A small audio embedding model, trained from scratch.
Training: 7900 steps, batches of 256.
Data: 26041 training examples, 77.7 epochs.
Rows from block 3 of a small audio embedding model, named by matrix and row number. Rows with one number within an expert belong to one neuron, the router's apart. Each number is 200 + 40 x the weight over its row's rms, rounded and kept within 0 to 999. All counts start at 0.
After each expert's rows are labels from the 100 clips, of 14848, where the router gives the expert most weight on average: "responds to" is what is common among them. Only what is clearly more common there than usual is listed. The data: acted Russian speech (Dusha).
# router: router (model.blocks.3.mlp.router.weight, 32x192), inputs 0-63
# up: expert up (model.blocks.3.mlp.up, 32x192x192), inputs 0-63
# down: expert down (model.blocks.3.mlp.down, 32x192x192, transposed), outputs 0-63

# expert 10
router.10,269,262,230,171,226,190,129,177,116,187,169,249,160,274,157,232,174,205,207,155,228,156,206,164,215,142,209,258,169,260,171,180,201,284,198,210,248,207,249,220,222,194,215,219,164,197,159,243,222,300,205,150,231,248,220,164,199,222,186,213,251,190,202,210
up.0,145,175,165,209,198,230,218,198,238,264,160,169,237,174,244,124,227,168,205,181,187,189,277,221,232,251,160,193,238,189,216,179,216,180,290,247,176,170,142,202,149,211,181,236,212,258,221,224,208,165,209,253,178,149,149,217,230,150,223,288,231,204,171,211
down.0,202,239,237,162,242,154,217,114,251,196,203,216,240,188,224,201,254,238,242,134,198,224,187,220,92,241,233,195,251,217,211,260,208,147,186,175,197,151,200,255,283,179,82,175,201,239,117,247,221,173,228,189,213,185,215,144,191,218,176,249,250,227,215,259
up.1,133,154,167,268,196,220,247,236,255,210,232,126,231,145,244,187,225,284,222,224,172,213,207,230,175,235,217,161,210,153,202,174,216,138,194,177,106,192,160,126,165,250,143,181,230,247,233,145,231,152,192,239,162,170,136,247,184,208,248,247,140,218,186,177
down.1,180,221,201,249,205,167,307,180,282,217,193,198,204,181,204,284,166,236,267,173,138,197,182,214,172,184,206,183,230,218,229,207,253,123,196,144,178,183,198,167,280,257,168,212,201,191,180,212,198,174,181,164,185,229,129,180,187,207,203,244,217,219,247,270
up.2,122,171,158,256,180,202,236,214,255,234,232,138,243,153,241,144,229,280,215,201,184,212,210,224,198,251,195,170,231,181,203,173,253,150,216,165,96,161,153,157,156,251,155,222,224,254,212,177,248,152,210,258,169,169,148,225,192,154,244,289,158,193,216,200
down.2,207,265,186,202,228,159,287,181,261,243,172,217,220,187,217,259,225,223,252,154,166,202,173,233,207,198,235,201,211,231,246,216,229,133,224,160,200,176,180,198,307,239,147,199,205,201,156,233,213,166,211,148,233,211,129,201,173,212,199,259,260,246,244,251
up.3,122,188,215,241,165,265,227,187,242,241,191,158,250,161,235,165,238,222,211,216,204,136,237,228,265,267,176,177,187,234,184,201,190,180,211,208,163,237,177,177,158,259,109,229,228,242,216,183,228,160,214,243,141,159,180,262,192,195,237,208,183,200,173,192
down.3,189,197,195,189,198,135,290,202,239,284,201,282,233,148,214,243,232,170,222,210,181,188,183,244,201,190,215,169,210,239,223,263,195,145,237,141,215,144,178,200,305,243,147,162,206,165,173,262,226,154,227,186,159,184,154,246,181,227,216,224,231,325,254,220
up.4,131,178,191,191,228,158,202,229,233,280,108,179,224,176,223,163,226,179,219,207,164,214,271,189,207,220,160,192,263,227,182,122,202,189,287,255,183,190,154,188,172,222,168,261,170,233,210,167,181,166,254,251,186,189,172,213,213,148,224,272,205,265,228,198
down.4,182,203,199,161,239,198,238,142,260,204,253,169,234,174,213,208,214,250,221,132,190,226,191,226,130,237,261,174,221,221,229,235,221,113,182,163,227,178,210,262,298,181,96,142,183,241,156,221,183,177,236,180,186,165,198,166,210,215,199,267,243,237,193,259
responds to: emotion: sad

# expert 19
router.19,232,168,190,235,219,177,237,261,231,232,158,171,163,118,203,261,250,213,234,229,150,183,158,243,257,169,227,162,243,166,189,193,234,116,189,191,194,188,205,162,195,249,173,157,213,161,194,171,158,130,187,172,199,213,94,239,153,273,210,237,193,211,261,164
up.0,176,238,204,161,206,247,242,190,227,223,196,214,219,139,199,188,214,163,166,227,221,236,172,222,127,222,158,175,180,183,249,389,182,220,213,226,199,203,146,203,177,184,201,215,270,236,247,196,308,152,234,236,198,187,224,171,203,209,213,196,214,168,149,183
down.0,181,174,204,194,164,121,169,274,224,229,271,239,203,197,94,190,180,214,191,207,216,180,214,202,123,191,207,162,237,234,253,248,155,189,208,242,237,184,177,227,214,177,270,179,171,193,246,259,177,187,222,189,103,175,208,188,228,164,218,167,226,201,238,236
up.1,187,197,163,198,169,222,192,199,174,117,211,178,163,267,209,183,161,200,106,204,232,168,143,182,183,270,178,203,248,164,173,128,196,281,210,262,180,245,162,209,145,161,248,237,227,185,208,190,194,228,210,218,210,143,211,164,244,124,196,207,214,117,234,231
down.1,151,206,164,235,181,125,227,231,264,202,213,278,260,194,241,156,309,203,196,174,258,127,208,201,134,224,230,153,260,217,195,234,152,227,174,196,157,192,188,242,243,161,184,249,162,192,205,305,215,203,156,218,212,178,239,181,183,177,223,200,218,191,201,222
up.2,129,238,223,160,178,227,150,167,235,194,223,189,197,207,202,156,177,181,155,220,225,257,223,193,118,240,176,212,178,183,265,289,176,201,255,270,227,241,164,282,175,151,211,200,255,232,215,219,222,159,211,235,166,148,239,205,247,133,157,176,199,199,163,173
down.2,158,138,156,255,116,180,196,256,245,200,236,206,263,247,195,143,201,249,142,235,260,240,203,156,137,210,198,168,216,227,229,267,209,225,187,206,151,219,199,249,172,167,236,248,199,144,182,236,165,237,142,219,133,215,220,198,231,146,208,160,170,177,222,205
up.3,237,169,170,248,190,184,260,252,214,231,180,183,187,124,222,251,243,227,250,214,143,147,169,245,257,150,244,147,249,166,174,173,248,143,151,173,157,171,214,142,221,251,155,178,183,137,215,189,187,167,183,184,211,244,130,223,150,266,242,236,181,217,251,180
down.3,250,243,261,140,275,211,193,174,157,208,165,206,120,181,151,269,158,165,253,160,115,232,198,228,262,182,213,216,184,188,214,153,173,183,223,199,269,171,183,146,219,241,210,143,194,213,186,189,192,173,270,177,235,190,148,225,199,251,158,201,242,230,184,182
up.4,223,188,156,144,210,187,178,227,149,147,243,112,199,224,201,225,184,196,157,182,229,203,172,196,225,242,131,203,188,242,236,160,191,225,195,213,228,267,175,209,146,175,244,134,231,243,182,158,194,228,241,223,214,159,166,262,238,163,253,195,252,121,186,259
down.4,128,151,153,284,144,204,215,228,268,177,224,155,223,193,213,160,181,212,211,243,264,175,202,216,124,204,230,143,188,198,173,282,181,181,114,256,169,221,222,236,205,156,179,226,179,167,193,216,181,186,157,165,136,193,231,162,211,192,192,179,134,198,245,181
responds to: emotion: angry

# expert 16
router.16,198,204,216,180,265,207,224,159,216,226,179,153,194,138,178,223,223,117,186,155,163,201,262,232,242,190,215,197,230,222,182,224,97,157,143,222,263,197,204,193,199,180,224,196,228,190,137,260,75,163,233,254,213,172,181,194,222,250,159,151,150,234,185,120
up.0,194,191,181,209,159,137,242,232,189,219,234,205,201,177,283,207,163,242,244,235,203,160,211,208,176,193,163,177,176,211,136,171,283,167,280,180,140,197,220,196,177,229,125,225,250,165,285,197,281,236,170,209,199,233,169,224,179,207,239,237,207,239,223,243
down.0,158,155,182,225,206,229,227,214,193,83,286,156,182,187,262,161,204,218,242,168,166,220,195,207,243,169,189,217,159,120,205,190,202,142,176,321,194,155,250,233,149,118,259,202,180,192,259,202,202,215,184,227,200,224,207,165,191,184,228,151,173,136,151,229
up.1,189,294,279,228,134,160,143,156,159,198,173,237,179,225,158,225,151,246,218,231,194,179,249,170,152,229,153,170,260,214,152,228,202,254,275,236,150,214,194,156,219,231,168,265,201,190,222,231,203,172,195,215,151,248,144,195,251,221,181,185,143,242,223,192
down.1,230,206,211,212,238,164,138,130,207,195,162,198,115,200,253,194,246,207,263,97,188,157,204,216,245,180,174,268,221,173,126,118,162,181,170,178,224,140,258,204,231,224,200,179,218,231,183,174,247,268,196,252,270,237,230,170,168,237,179,211,255,224,113,219
up.2,186,184,223,226,206,115,261,251,178,195,157,251,174,149,194,271,151,173,198,219,157,183,208,210,108,164,190,123,200,202,155,220,166,168,111,243,188,253,121,111,200,192,176,130,174,221,171,225,164,167,186,205,209,212,190,239,190,246,237,226,145,206,221,227
down.2,231,323,272,214,203,147,185,197,187,198,166,240,181,244,162,189,248,197,199,202,219,187,245,258,67,232,197,229,221,204,234,232,177,235,186,288,192,215,227,213,237,156,189,252,238,238,217,248,236,194,223,184,207,185,214,134,177,230,185,168,138,226,263,189
up.3,181,257,225,216,160,166,159,167,178,153,213,177,146,245,178,207,176,239,148,235,238,208,257,161,113,264,158,181,233,181,240,168,178,256,160,228,142,227,189,173,191,238,216,302,203,202,232,216,225,186,174,201,213,207,152,174,252,202,164,180,151,206,261,216
down.3,242,233,190,209,244,223,149,122,181,200,147,212,188,206,245,189,250,194,191,122,205,128,203,165,248,224,188,256,193,194,106,145,120,251,136,137,209,184,241,156,154,222,221,197,220,233,173,251,260,260,212,203,287,203,245,211,166,232,135,184,220,236,132,156
up.4,170,264,287,210,202,141,106,177,211,195,219,208,217,220,163,203,172,221,216,246,205,204,232,181,143,241,130,202,218,224,182,236,200,214,274,250,160,246,198,180,225,232,187,259,179,222,206,154,197,171,183,150,176,229,166,242,205,197,215,200,155,209,258,217
down.4,214,188,241,203,261,184,155,127,207,266,174,193,167,237,240,177,195,260,245,115,194,174,242,186,205,256,188,266,236,188,121,142,178,162,151,134,205,143,282,197,205,196,169,199,193,232,165,174,217,254,180,217,223,208,218,193,189,216,188,241,237,218,160,209
responds to: emotion: angry

# expert 24
router.24,216,150,243,175,232,238,236,234,195,259,232,199,156,211,170,218,213,175,230,266,158,247,169,199,244,212,220,205,183,209,254,236,242,202,247,193,262,180,204,275,243,182,211,169,238,229,237,142,230,176,234,152,146,194,160,252,225,242,225,186,264,193,204,193
up.0,177,178,157,210,204,248,226,208,267,212,233,177,243,183,166,153,186,256,154,175,249,246,138,203,168,293,165,124,164,151,245,223,260,174,167,181,154,145,199,272,249,146,200,187,152,215,250,159,222,160,148,193,177,130,241,207,179,157,267,196,253,166,182,277
down.0,227,233,150,223,156,120,154,222,175,255,186,197,281,256,189,179,274,166,195,230,261,211,173,228,149,195,137,208,137,202,165,272,263,214,240,209,178,194,235,228,219,200,143,251,300,185,246,128,198,241,110,258,206,218,275,172,136,199,222,155,189,225,182,196
up.1,242,209,173,145,224,219,246,263,167,303,209,246,206,205,184,259,206,137,202,147,197,235,150,205,244,168,222,183,235,223,212,196,182,222,237,112,200,167,166,183,216,227,218,150,164,139,182,251,239,226,240,188,216,213,182,311,172,242,228,200,251,261,307,224
down.1,139,113,118,218,154,247,198,210,211,225,231,98,210,202,188,230,198,226,223,265,183,200,188,179,186,188,226,174,143,216,207,187,231,167,190,192,184,235,202,186,167,225,118,173,215,148,262,66,134,159,194,248,159,194,165,238,221,200,221,263,157,213,176,209
up.2,227,242,178,244,232,194,201,143,236,196,226,181,199,185,126,164,236,219,181,169,187,270,179,235,180,311,128,173,185,205,220,256,197,200,256,229,234,156,241,254,261,124,229,176,200,236,210,171,163,155,226,247,173,103,257,126,248,203,239,201,167,181,196,181
down.2,276,257,169,204,215,124,217,227,167,202,190,223,268,221,226,189,288,207,235,156,202,237,161,234,193,192,138,177,241,192,180,216,250,193,238,159,193,143,225,205,304,230,204,189,180,209,244,197,208,204,159,223,250,217,213,185,119,199,242,220,223,234,167,194
up.3,235,200,169,131,199,226,250,262,182,301,217,247,186,189,193,276,188,142,201,156,203,222,169,204,234,177,211,181,224,218,198,204,195,209,256,117,196,178,175,204,211,218,207,137,169,120,203,267,208,193,244,184,192,199,168,309,192,212,240,173,255,255,331,213
down.3,143,107,101,220,157,217,207,211,215,210,222,104,248,196,198,220,209,210,220,276,188,198,183,193,154,195,211,156,146,222,200,255,246,165,193,210,179,234,207,202,168,227,96,186,215,157,273,59,134,169,174,253,172,187,182,215,201,210,223,263,158,214,172,214
up.4,232,202,165,130,202,229,255,273,174,310,216,247,190,198,197,267,198,139,192,158,205,234,162,203,228,179,219,182,225,216,205,199,187,220,253,118,191,171,175,200,205,218,206,143,166,130,195,281,222,206,251,185,199,199,175,301,186,222,232,184,269,254,326,218
down.4,142,121,92,218,156,224,205,196,205,213,224,99,235,203,192,224,212,217,220,275,195,202,175,192,156,202,216,156,139,223,209,237,251,174,188,202,182,238,207,196,177,221,100,182,222,160,270,64,139,171,179,252,170,188,178,218,207,210,224,262,153,217,177,208
responds to: emotion: angry

# expert 15
router.15,208,254,236,236,204,161,208,265,185,257,167,217,140,205,196,224,247,174,211,239,200,194,229,215,247,195,249,194,193,220,317,205,158,179,225,227,291,186,191,158,276,215,210,156,243,198,150,221,227,186,254,146,194,186,194,252,194,254,168,203,173,251,212,177
up.0,212,161,121,192,189,247,232,227,241,183,235,158,254,214,234,155,211,280,160,116,240,258,164,159,197,243,210,140,227,152,236,224,229,199,186,213,180,183,188,240,179,172,211,216,199,218,181,155,176,237,142,207,245,182,253,213,189,154,192,210,269,186,157,240
down.0,196,262,215,271,113,131,141,191,187,268,195,277,226,229,205,208,180,229,201,223,265,150,203,196,233,184,225,197,215,252,123,97,134,241,247,200,142,233,229,185,206,235,224,224,183,105,163,282,217,224,168,228,210,258,223,203,225,172,191,211,189,256,193,191
up.1,249,189,190,207,149,169,166,257,107,189,244,215,221,265,250,212,200,201,201,239,176,232,188,178,233,173,159,187,196,154,230,209,233,259,279,221,162,128,197,158,171,202,285,180,205,135,252,166,222,287,177,237,190,250,234,221,203,162,199,206,150,154,189,169
down.1,189,105,198,138,287,216,194,249,182,181,249,82,244,183,179,181,243,214,235,211,202,265,156,191,204,178,226,212,259,224,312,227,245,127,224,275,237,206,212,307,235,193,157,163,232,227,179,106,119,210,172,170,183,150,218,221,154,197,236,229,276,207,201,219
up.2,218,182,184,210,165,197,146,228,162,191,156,240,161,292,220,254,207,121,155,190,252,191,208,261,219,169,196,251,202,215,293,217,192,262,166,195,183,235,186,176,231,193,247,194,203,114,214,227,210,223,195,198,186,196,225,228,189,255,208,129,84,241,208,156
down.2,212,191,177,151,227,123,194,244,208,237,188,184,282,182,201,177,215,138,189,182,156,202,174,186,205,186,120,215,236,236,234,247,231,210,216,237,269,197,138,217,174,150,237,165,192,250,155,163,146,206,205,150,181,180,188,182,181,168,281,196,306,147,162,247
up.3,251,195,197,197,261,229,181,286,153,193,124,226,180,208,164,208,290,223,239,151,198,264,191,186,205,178,179,159,239,163,220,196,176,197,168,254,195,168,218,150,292,227,240,190,240,250,89,175,234,258,204,135,257,232,228,227,122,226,158,252,240,231,124,169
down.3,217,248,239,210,199,121,223,195,227,278,166,249,178,152,228,252,232,175,243,171,177,220,214,272,275,187,192,204,277,220,168,133,190,152,239,145,214,146,194,197,201,217,244,150,162,189,173,276,261,182,229,159,254,194,177,182,162,248,207,254,236,244,264,192
up.4,166,279,195,285,132,132,179,130,203,229,193,200,150,243,161,233,174,243,209,148,247,130,191,237,152,224,252,187,257,180,159,140,156,218,193,162,137,213,220,199,323,245,173,202,226,204,147,167,217,208,159,206,150,217,186,226,240,269,148,210,167,236,150,178
down.4,165,206,180,204,198,185,139,171,241,211,239,136,211,186,338,186,217,229,199,161,198,129,204,162,220,151,237,252,174,218,171,141,190,183,230,149,193,214,214,200,235,186,210,194,278,251,240,193,262,211,223,162,245,245,205,172,231,149,248,167,198,193,126,255
responds to: emotion: angry

# expert 3
router.3,210,185,128,153,140,305,233,210,261,246,199,65,231,151,261,164,211,198,176,143,169,226,191,191,224,210,220,183,254,184,200,161,238,199,211,145,251,204,161,209,211,186,225,181,198,208,193,240,245,172,215,274,213,110,212,213,246,235,197,262,173,236,218,188
up.0,239,147,171,203,176,242,194,208,178,169,281,221,168,254,256,186,188,235,173,172,192,269,162,190,168,201,151,146,251,115,184,218,233,203,191,212,148,176,242,253,196,136,260,171,159,132,223,217,157,275,163,249,175,197,218,218,201,167,196,196,156,176,168,183
down.0,232,243,226,235,195,224,265,237,165,204,143,206,143,179,193,271,179,255,190,176,176,244,176,219,123,176,229,112,239,156,194,229,200,174,155,118,148,193,155,120,204,245,227,146,158,186,191,302,196,174,252,201,217,202,206,175,175,242,182,178,166,257,271,214
up.1,232,182,256,147,247,217,195,201,278,167,223,217,176,165,187,182,239,212,198,139,172,294,231,205,188,257,196,177,149,134,209,200,187,142,270,226,167,130,236,207,222,161,221,183,202,215,248,218,222,149,196,218,230,159,250,197,195,165,192,113,181,202,235,216
down.1,205,250,186,205,204,178,196,166,123,172,140,160,241,274,244,204,266,202,170,264,243,209,150,202,199,176,114,183,157,223,155,299,256,265,224,171,197,246,188,220,232,229,139,250,228,191,229,230,216,257,195,262,251,244,218,183,152,220,172,174,163,261,233,158
up.2,233,189,232,205,148,210,186,183,192,239,163,244,159,242,289,240,80,172,232,195,208,198,218,168,255,187,171,195,219,185,191,175,188,162,229,216,272,215,198,152,217,194,240,143,212,142,183,270,115,234,179,180,234,211,205,251,224,258,133,196,223,214,218,224
down.2,252,264,247,223,227,219,253,228,182,175,189,263,161,175,166,230,175,237,173,163,127,217,195,181,129,212,221,149,180,210,222,233,176,216,132,158,159,223,95,129,242,244,202,185,179,226,160,275,206,193,254,160,224,209,168,207,216,198,183,142,172,220,215,192
up.3,168,206,176,188,135,275,243,191,257,238,185,157,245,181,238,196,232,184,211,178,200,196,260,215,286,182,234,178,230,220,198,172,205,223,228,163,213,171,167,188,177,233,191,232,172,166,156,275,122,137,216,237,167,207,188,240,218,209,233,204,148,210,235,156
down.3,209,144,160,221,199,223,243,257,230,184,181,187,255,176,135,211,238,157,205,297,210,260,176,214,192,138,205,127,176,237,196,282,208,165,182,168,181,258,169,168,151,265,208,210,204,182,187,196,155,173,158,209,175,227,209,209,153,234,215,182,171,241,207,126
up.4,186,225,179,201,195,161,220,194,294,170,323,167,193,149,210,161,190,223,211,140,175,245,228,238,182,234,187,139,173,129,240,196,201,130,195,223,154,155,175,200,265,158,190,194,194,205,197,212,188,143,175,249,222,150,226,215,171,170,207,177,191,175,170,246
down.4,209,206,216,238,229,173,182,245,171,205,199,166,258,232,245,174,296,232,151,260,264,218,186,190,241,186,86,189,235,208,169,247,206,227,171,148,147,237,165,207,152,277,234,270,300,207,197,197,246,250,194,272,226,264,203,188,169,201,202,223,207,243,202,161
responds to: emotion: positive; emotion: angry

# expert 23
router.23,219,217,239,214,194,120,201,241,196,187,203,281,183,159,147,264,158,197,230,246,158,225,218,191,174,156,211,176,150,213,170,224,142,142,189,172,261,212,240,167,265,234,224,141,186,245,176,174,211,195,204,106,178,180,189,197,182,271,181,147,187,252,157,197
up.0,244,251,192,229,162,222,193,184,229,234,150,233,163,199,172,168,206,132,151,182,265,201,211,310,86,238,227,222,188,163,215,183,166,194,237,152,160,165,183,241,170,171,246,191,231,209,184,217,190,222,182,240,208,146,261,164,175,192,146,247,194,208,179,229
down.0,187,222,163,181,198,141,233,192,189,229,187,205,200,194,278,197,206,172,194,162,206,142,173,208,357,205,172,217,132,227,188,189,219,230,279,172,216,190,150,225,233,232,140,188,233,178,233,240,256,224,217,227,238,208,121,234,218,169,229,210,285,206,188,250
up.1,235,173,215,137,168,117,148,182,176,166,116,208,139,219,204,263,164,178,196,186,132,220,209,172,169,197,145,217,228,217,163,218,200,294,190,197,246,228,191,159,231,178,229,141,155,210,156,178,223,176,262,224,191,162,119,151,254,183,202,167,140,246,165,174
down.1,243,240,207,187,204,192,236,227,228,172,181,198,302,142,191,176,347,186,230,237,178,234,193,238,136,246,141,157,233,253,179,258,178,141,213,296,197,219,240,207,215,194,178,216,193,226,191,213,202,132,205,190,205,157,297,166,135,225,182,178,171,222,181,154
up.2,214,232,177,243,153,186,168,194,217,258,144,189,202,204,289,184,193,165,154,228,301,184,195,223,202,226,146,183,197,219,154,169,192,233,214,188,151,203,187,171,169,255,225,236,256,159,160,212,201,256,166,255,264,200,233,223,197,193,166,181,184,247,195,232
down.2,244,224,188,221,197,132,234,178,148,205,181,284,175,235,267,233,221,193,243,126,195,176,156,232,311,162,164,223,163,183,179,205,217,249,250,161,198,148,212,208,240,239,217,193,158,143,248,268,258,284,184,212,264,248,136,264,165,202,208,215,270,212,178,232
up.3,200,209,162,206,170,233,187,219,161,193,201,155,261,231,227,153,284,228,163,202,249,206,154,178,175,217,207,174,222,201,219,202,222,266,234,203,164,198,181,226,199,211,200,260,244,176,220,192,250,318,140,233,240,206,267,221,208,166,197,193,204,183,160,215
down.3,193,167,168,200,187,185,216,201,144,221,199,192,176,214,276,221,167,180,201,179,177,178,153,194,372,164,177,207,75,195,222,187,241,238,249,167,209,198,171,209,206,219,211,189,225,117,245,181,229,262,215,207,223,227,98,304,215,183,226,197,245,198,181,227
up.4,218,189,180,181,143,173,223,243,177,229,199,220,220,232,202,210,259,162,165,261,256,247,183,183,151,181,107,127,239,200,198,227,212,286,197,210,172,149,186,198,182,230,262,243,172,122,247,226,284,243,152,276,212,206,277,232,168,185,228,151,178,245,158,233
down.4,223,205,132,201,199,158,228,181,157,177,184,218,158,225,310,222,208,169,210,153,191,138,161,213,291,183,176,213,142,188,192,228,239,252,282,171,235,184,173,218,249,202,161,168,195,151,254,235,238,273,188,199,282,202,138,229,182,200,217,217,264,203,186,238
responds to: emotion: angry

# expert 5
router.5,257,251,254,230,231,152,208,211,162,250,167,277,154,192,180,264,229,190,250,171,160,210,229,257,188,145,249,189,201,193,168,189,179,167,184,138,223,148,245,148,249,258,213,135,162,139,183,262,221,229,227,150,233,227,194,237,154,267,161,195,193,282,248,151
up.0,149,204,185,159,162,238,207,154,227,222,241,187,214,169,188,152,159,176,140,191,249,163,193,209,194,274,153,224,202,209,226,203,205,235,237,248,200,231,177,271,190,100,208,218,196,212,197,207,195,164,235,272,136,114,250,179,273,149,234,172,196,160,169,254
down.0,199,260,267,161,283,306,185,143,204,240,214,136,165,177,170,196,191,205,128,128,222,237,223,225,195,277,258,223,266,153,250,147,201,180,157,165,224,131,188,209,289,145,194,181,246,247,166,179,246,182,241,195,221,157,239,183,227,191,199,269,230,215,134,180
up.1,133,178,197,185,163,233,226,165,259,209,230,169,248,156,228,122,183,175,158,223,235,172,200,216,233,259,122,249,194,210,216,232,199,203,208,246,188,233,155,265,156,117,177,243,238,264,177,153,209,149,194,277,158,150,219,183,233,144,231,212,190,135,146,225
down.1,200,216,266,189,248,310,224,188,202,245,229,195,198,191,145,159,194,197,85,153,267,248,227,200,251,265,228,207,233,129,284,133,164,190,176,196,205,128,183,237,191,192,267,213,229,176,159,214,208,210,185,208,185,170,260,227,213,162,180,239,267,210,190,186
up.2,157,178,179,198,164,249,178,179,224,221,292,134,201,217,173,159,98,242,145,200,260,208,221,187,172,260,140,208,195,196,234,203,234,206,211,224,201,211,186,256,173,147,193,226,228,235,212,168,218,196,156,263,135,144,235,178,252,156,231,244,205,172,179,244
down.2,193,184,247,208,233,298,219,157,239,236,217,124,155,171,143,184,188,204,170,128,213,275,238,229,262,254,247,200,218,136,205,71,174,159,153,161,175,141,189,205,193,178,182,200,195,221,185,119,220,190,209,222,225,178,224,223,214,189,191,258,242,212,111,205
up.3,154,186,167,201,172,263,158,205,194,99,244,138,223,249,231,153,185,206,155,195,255,207,151,157,163,254,161,212,162,197,278,233,217,218,215,245,202,249,176,249,174,156,265,238,284,218,208,141,269,224,175,244,197,159,229,137,240,146,198,196,191,160,178,230
down.3,172,177,230,235,201,254,216,133,225,233,172,200,159,195,110,176,194,188,140,153,241,254,223,219,264,255,197,213,220,141,188,110,162,193,164,176,173,168,187,195,164,163,198,215,170,163,192,147,203,189,200,249,241,185,237,258,243,167,156,254,230,196,141,226
up.4,170,180,173,156,180,328,193,170,211,190,332,129,182,233,173,154,159,194,145,195,244,217,202,165,188,259,176,213,166,189,251,211,227,224,252,238,217,220,175,270,175,124,225,202,232,232,219,165,230,191,212,239,154,133,225,177,257,167,217,199,217,172,157,226
down.4,163,221,195,202,214,190,232,173,270,246,229,147,155,148,195,202,206,189,187,79,186,183,239,256,188,256,227,186,220,138,198,149,174,148,149,207,195,139,190,204,238,142,134,153,168,222,176,146,230,168,239,214,237,136,211,187,209,219,208,300,241,224,118,204
responds to: emotion: angry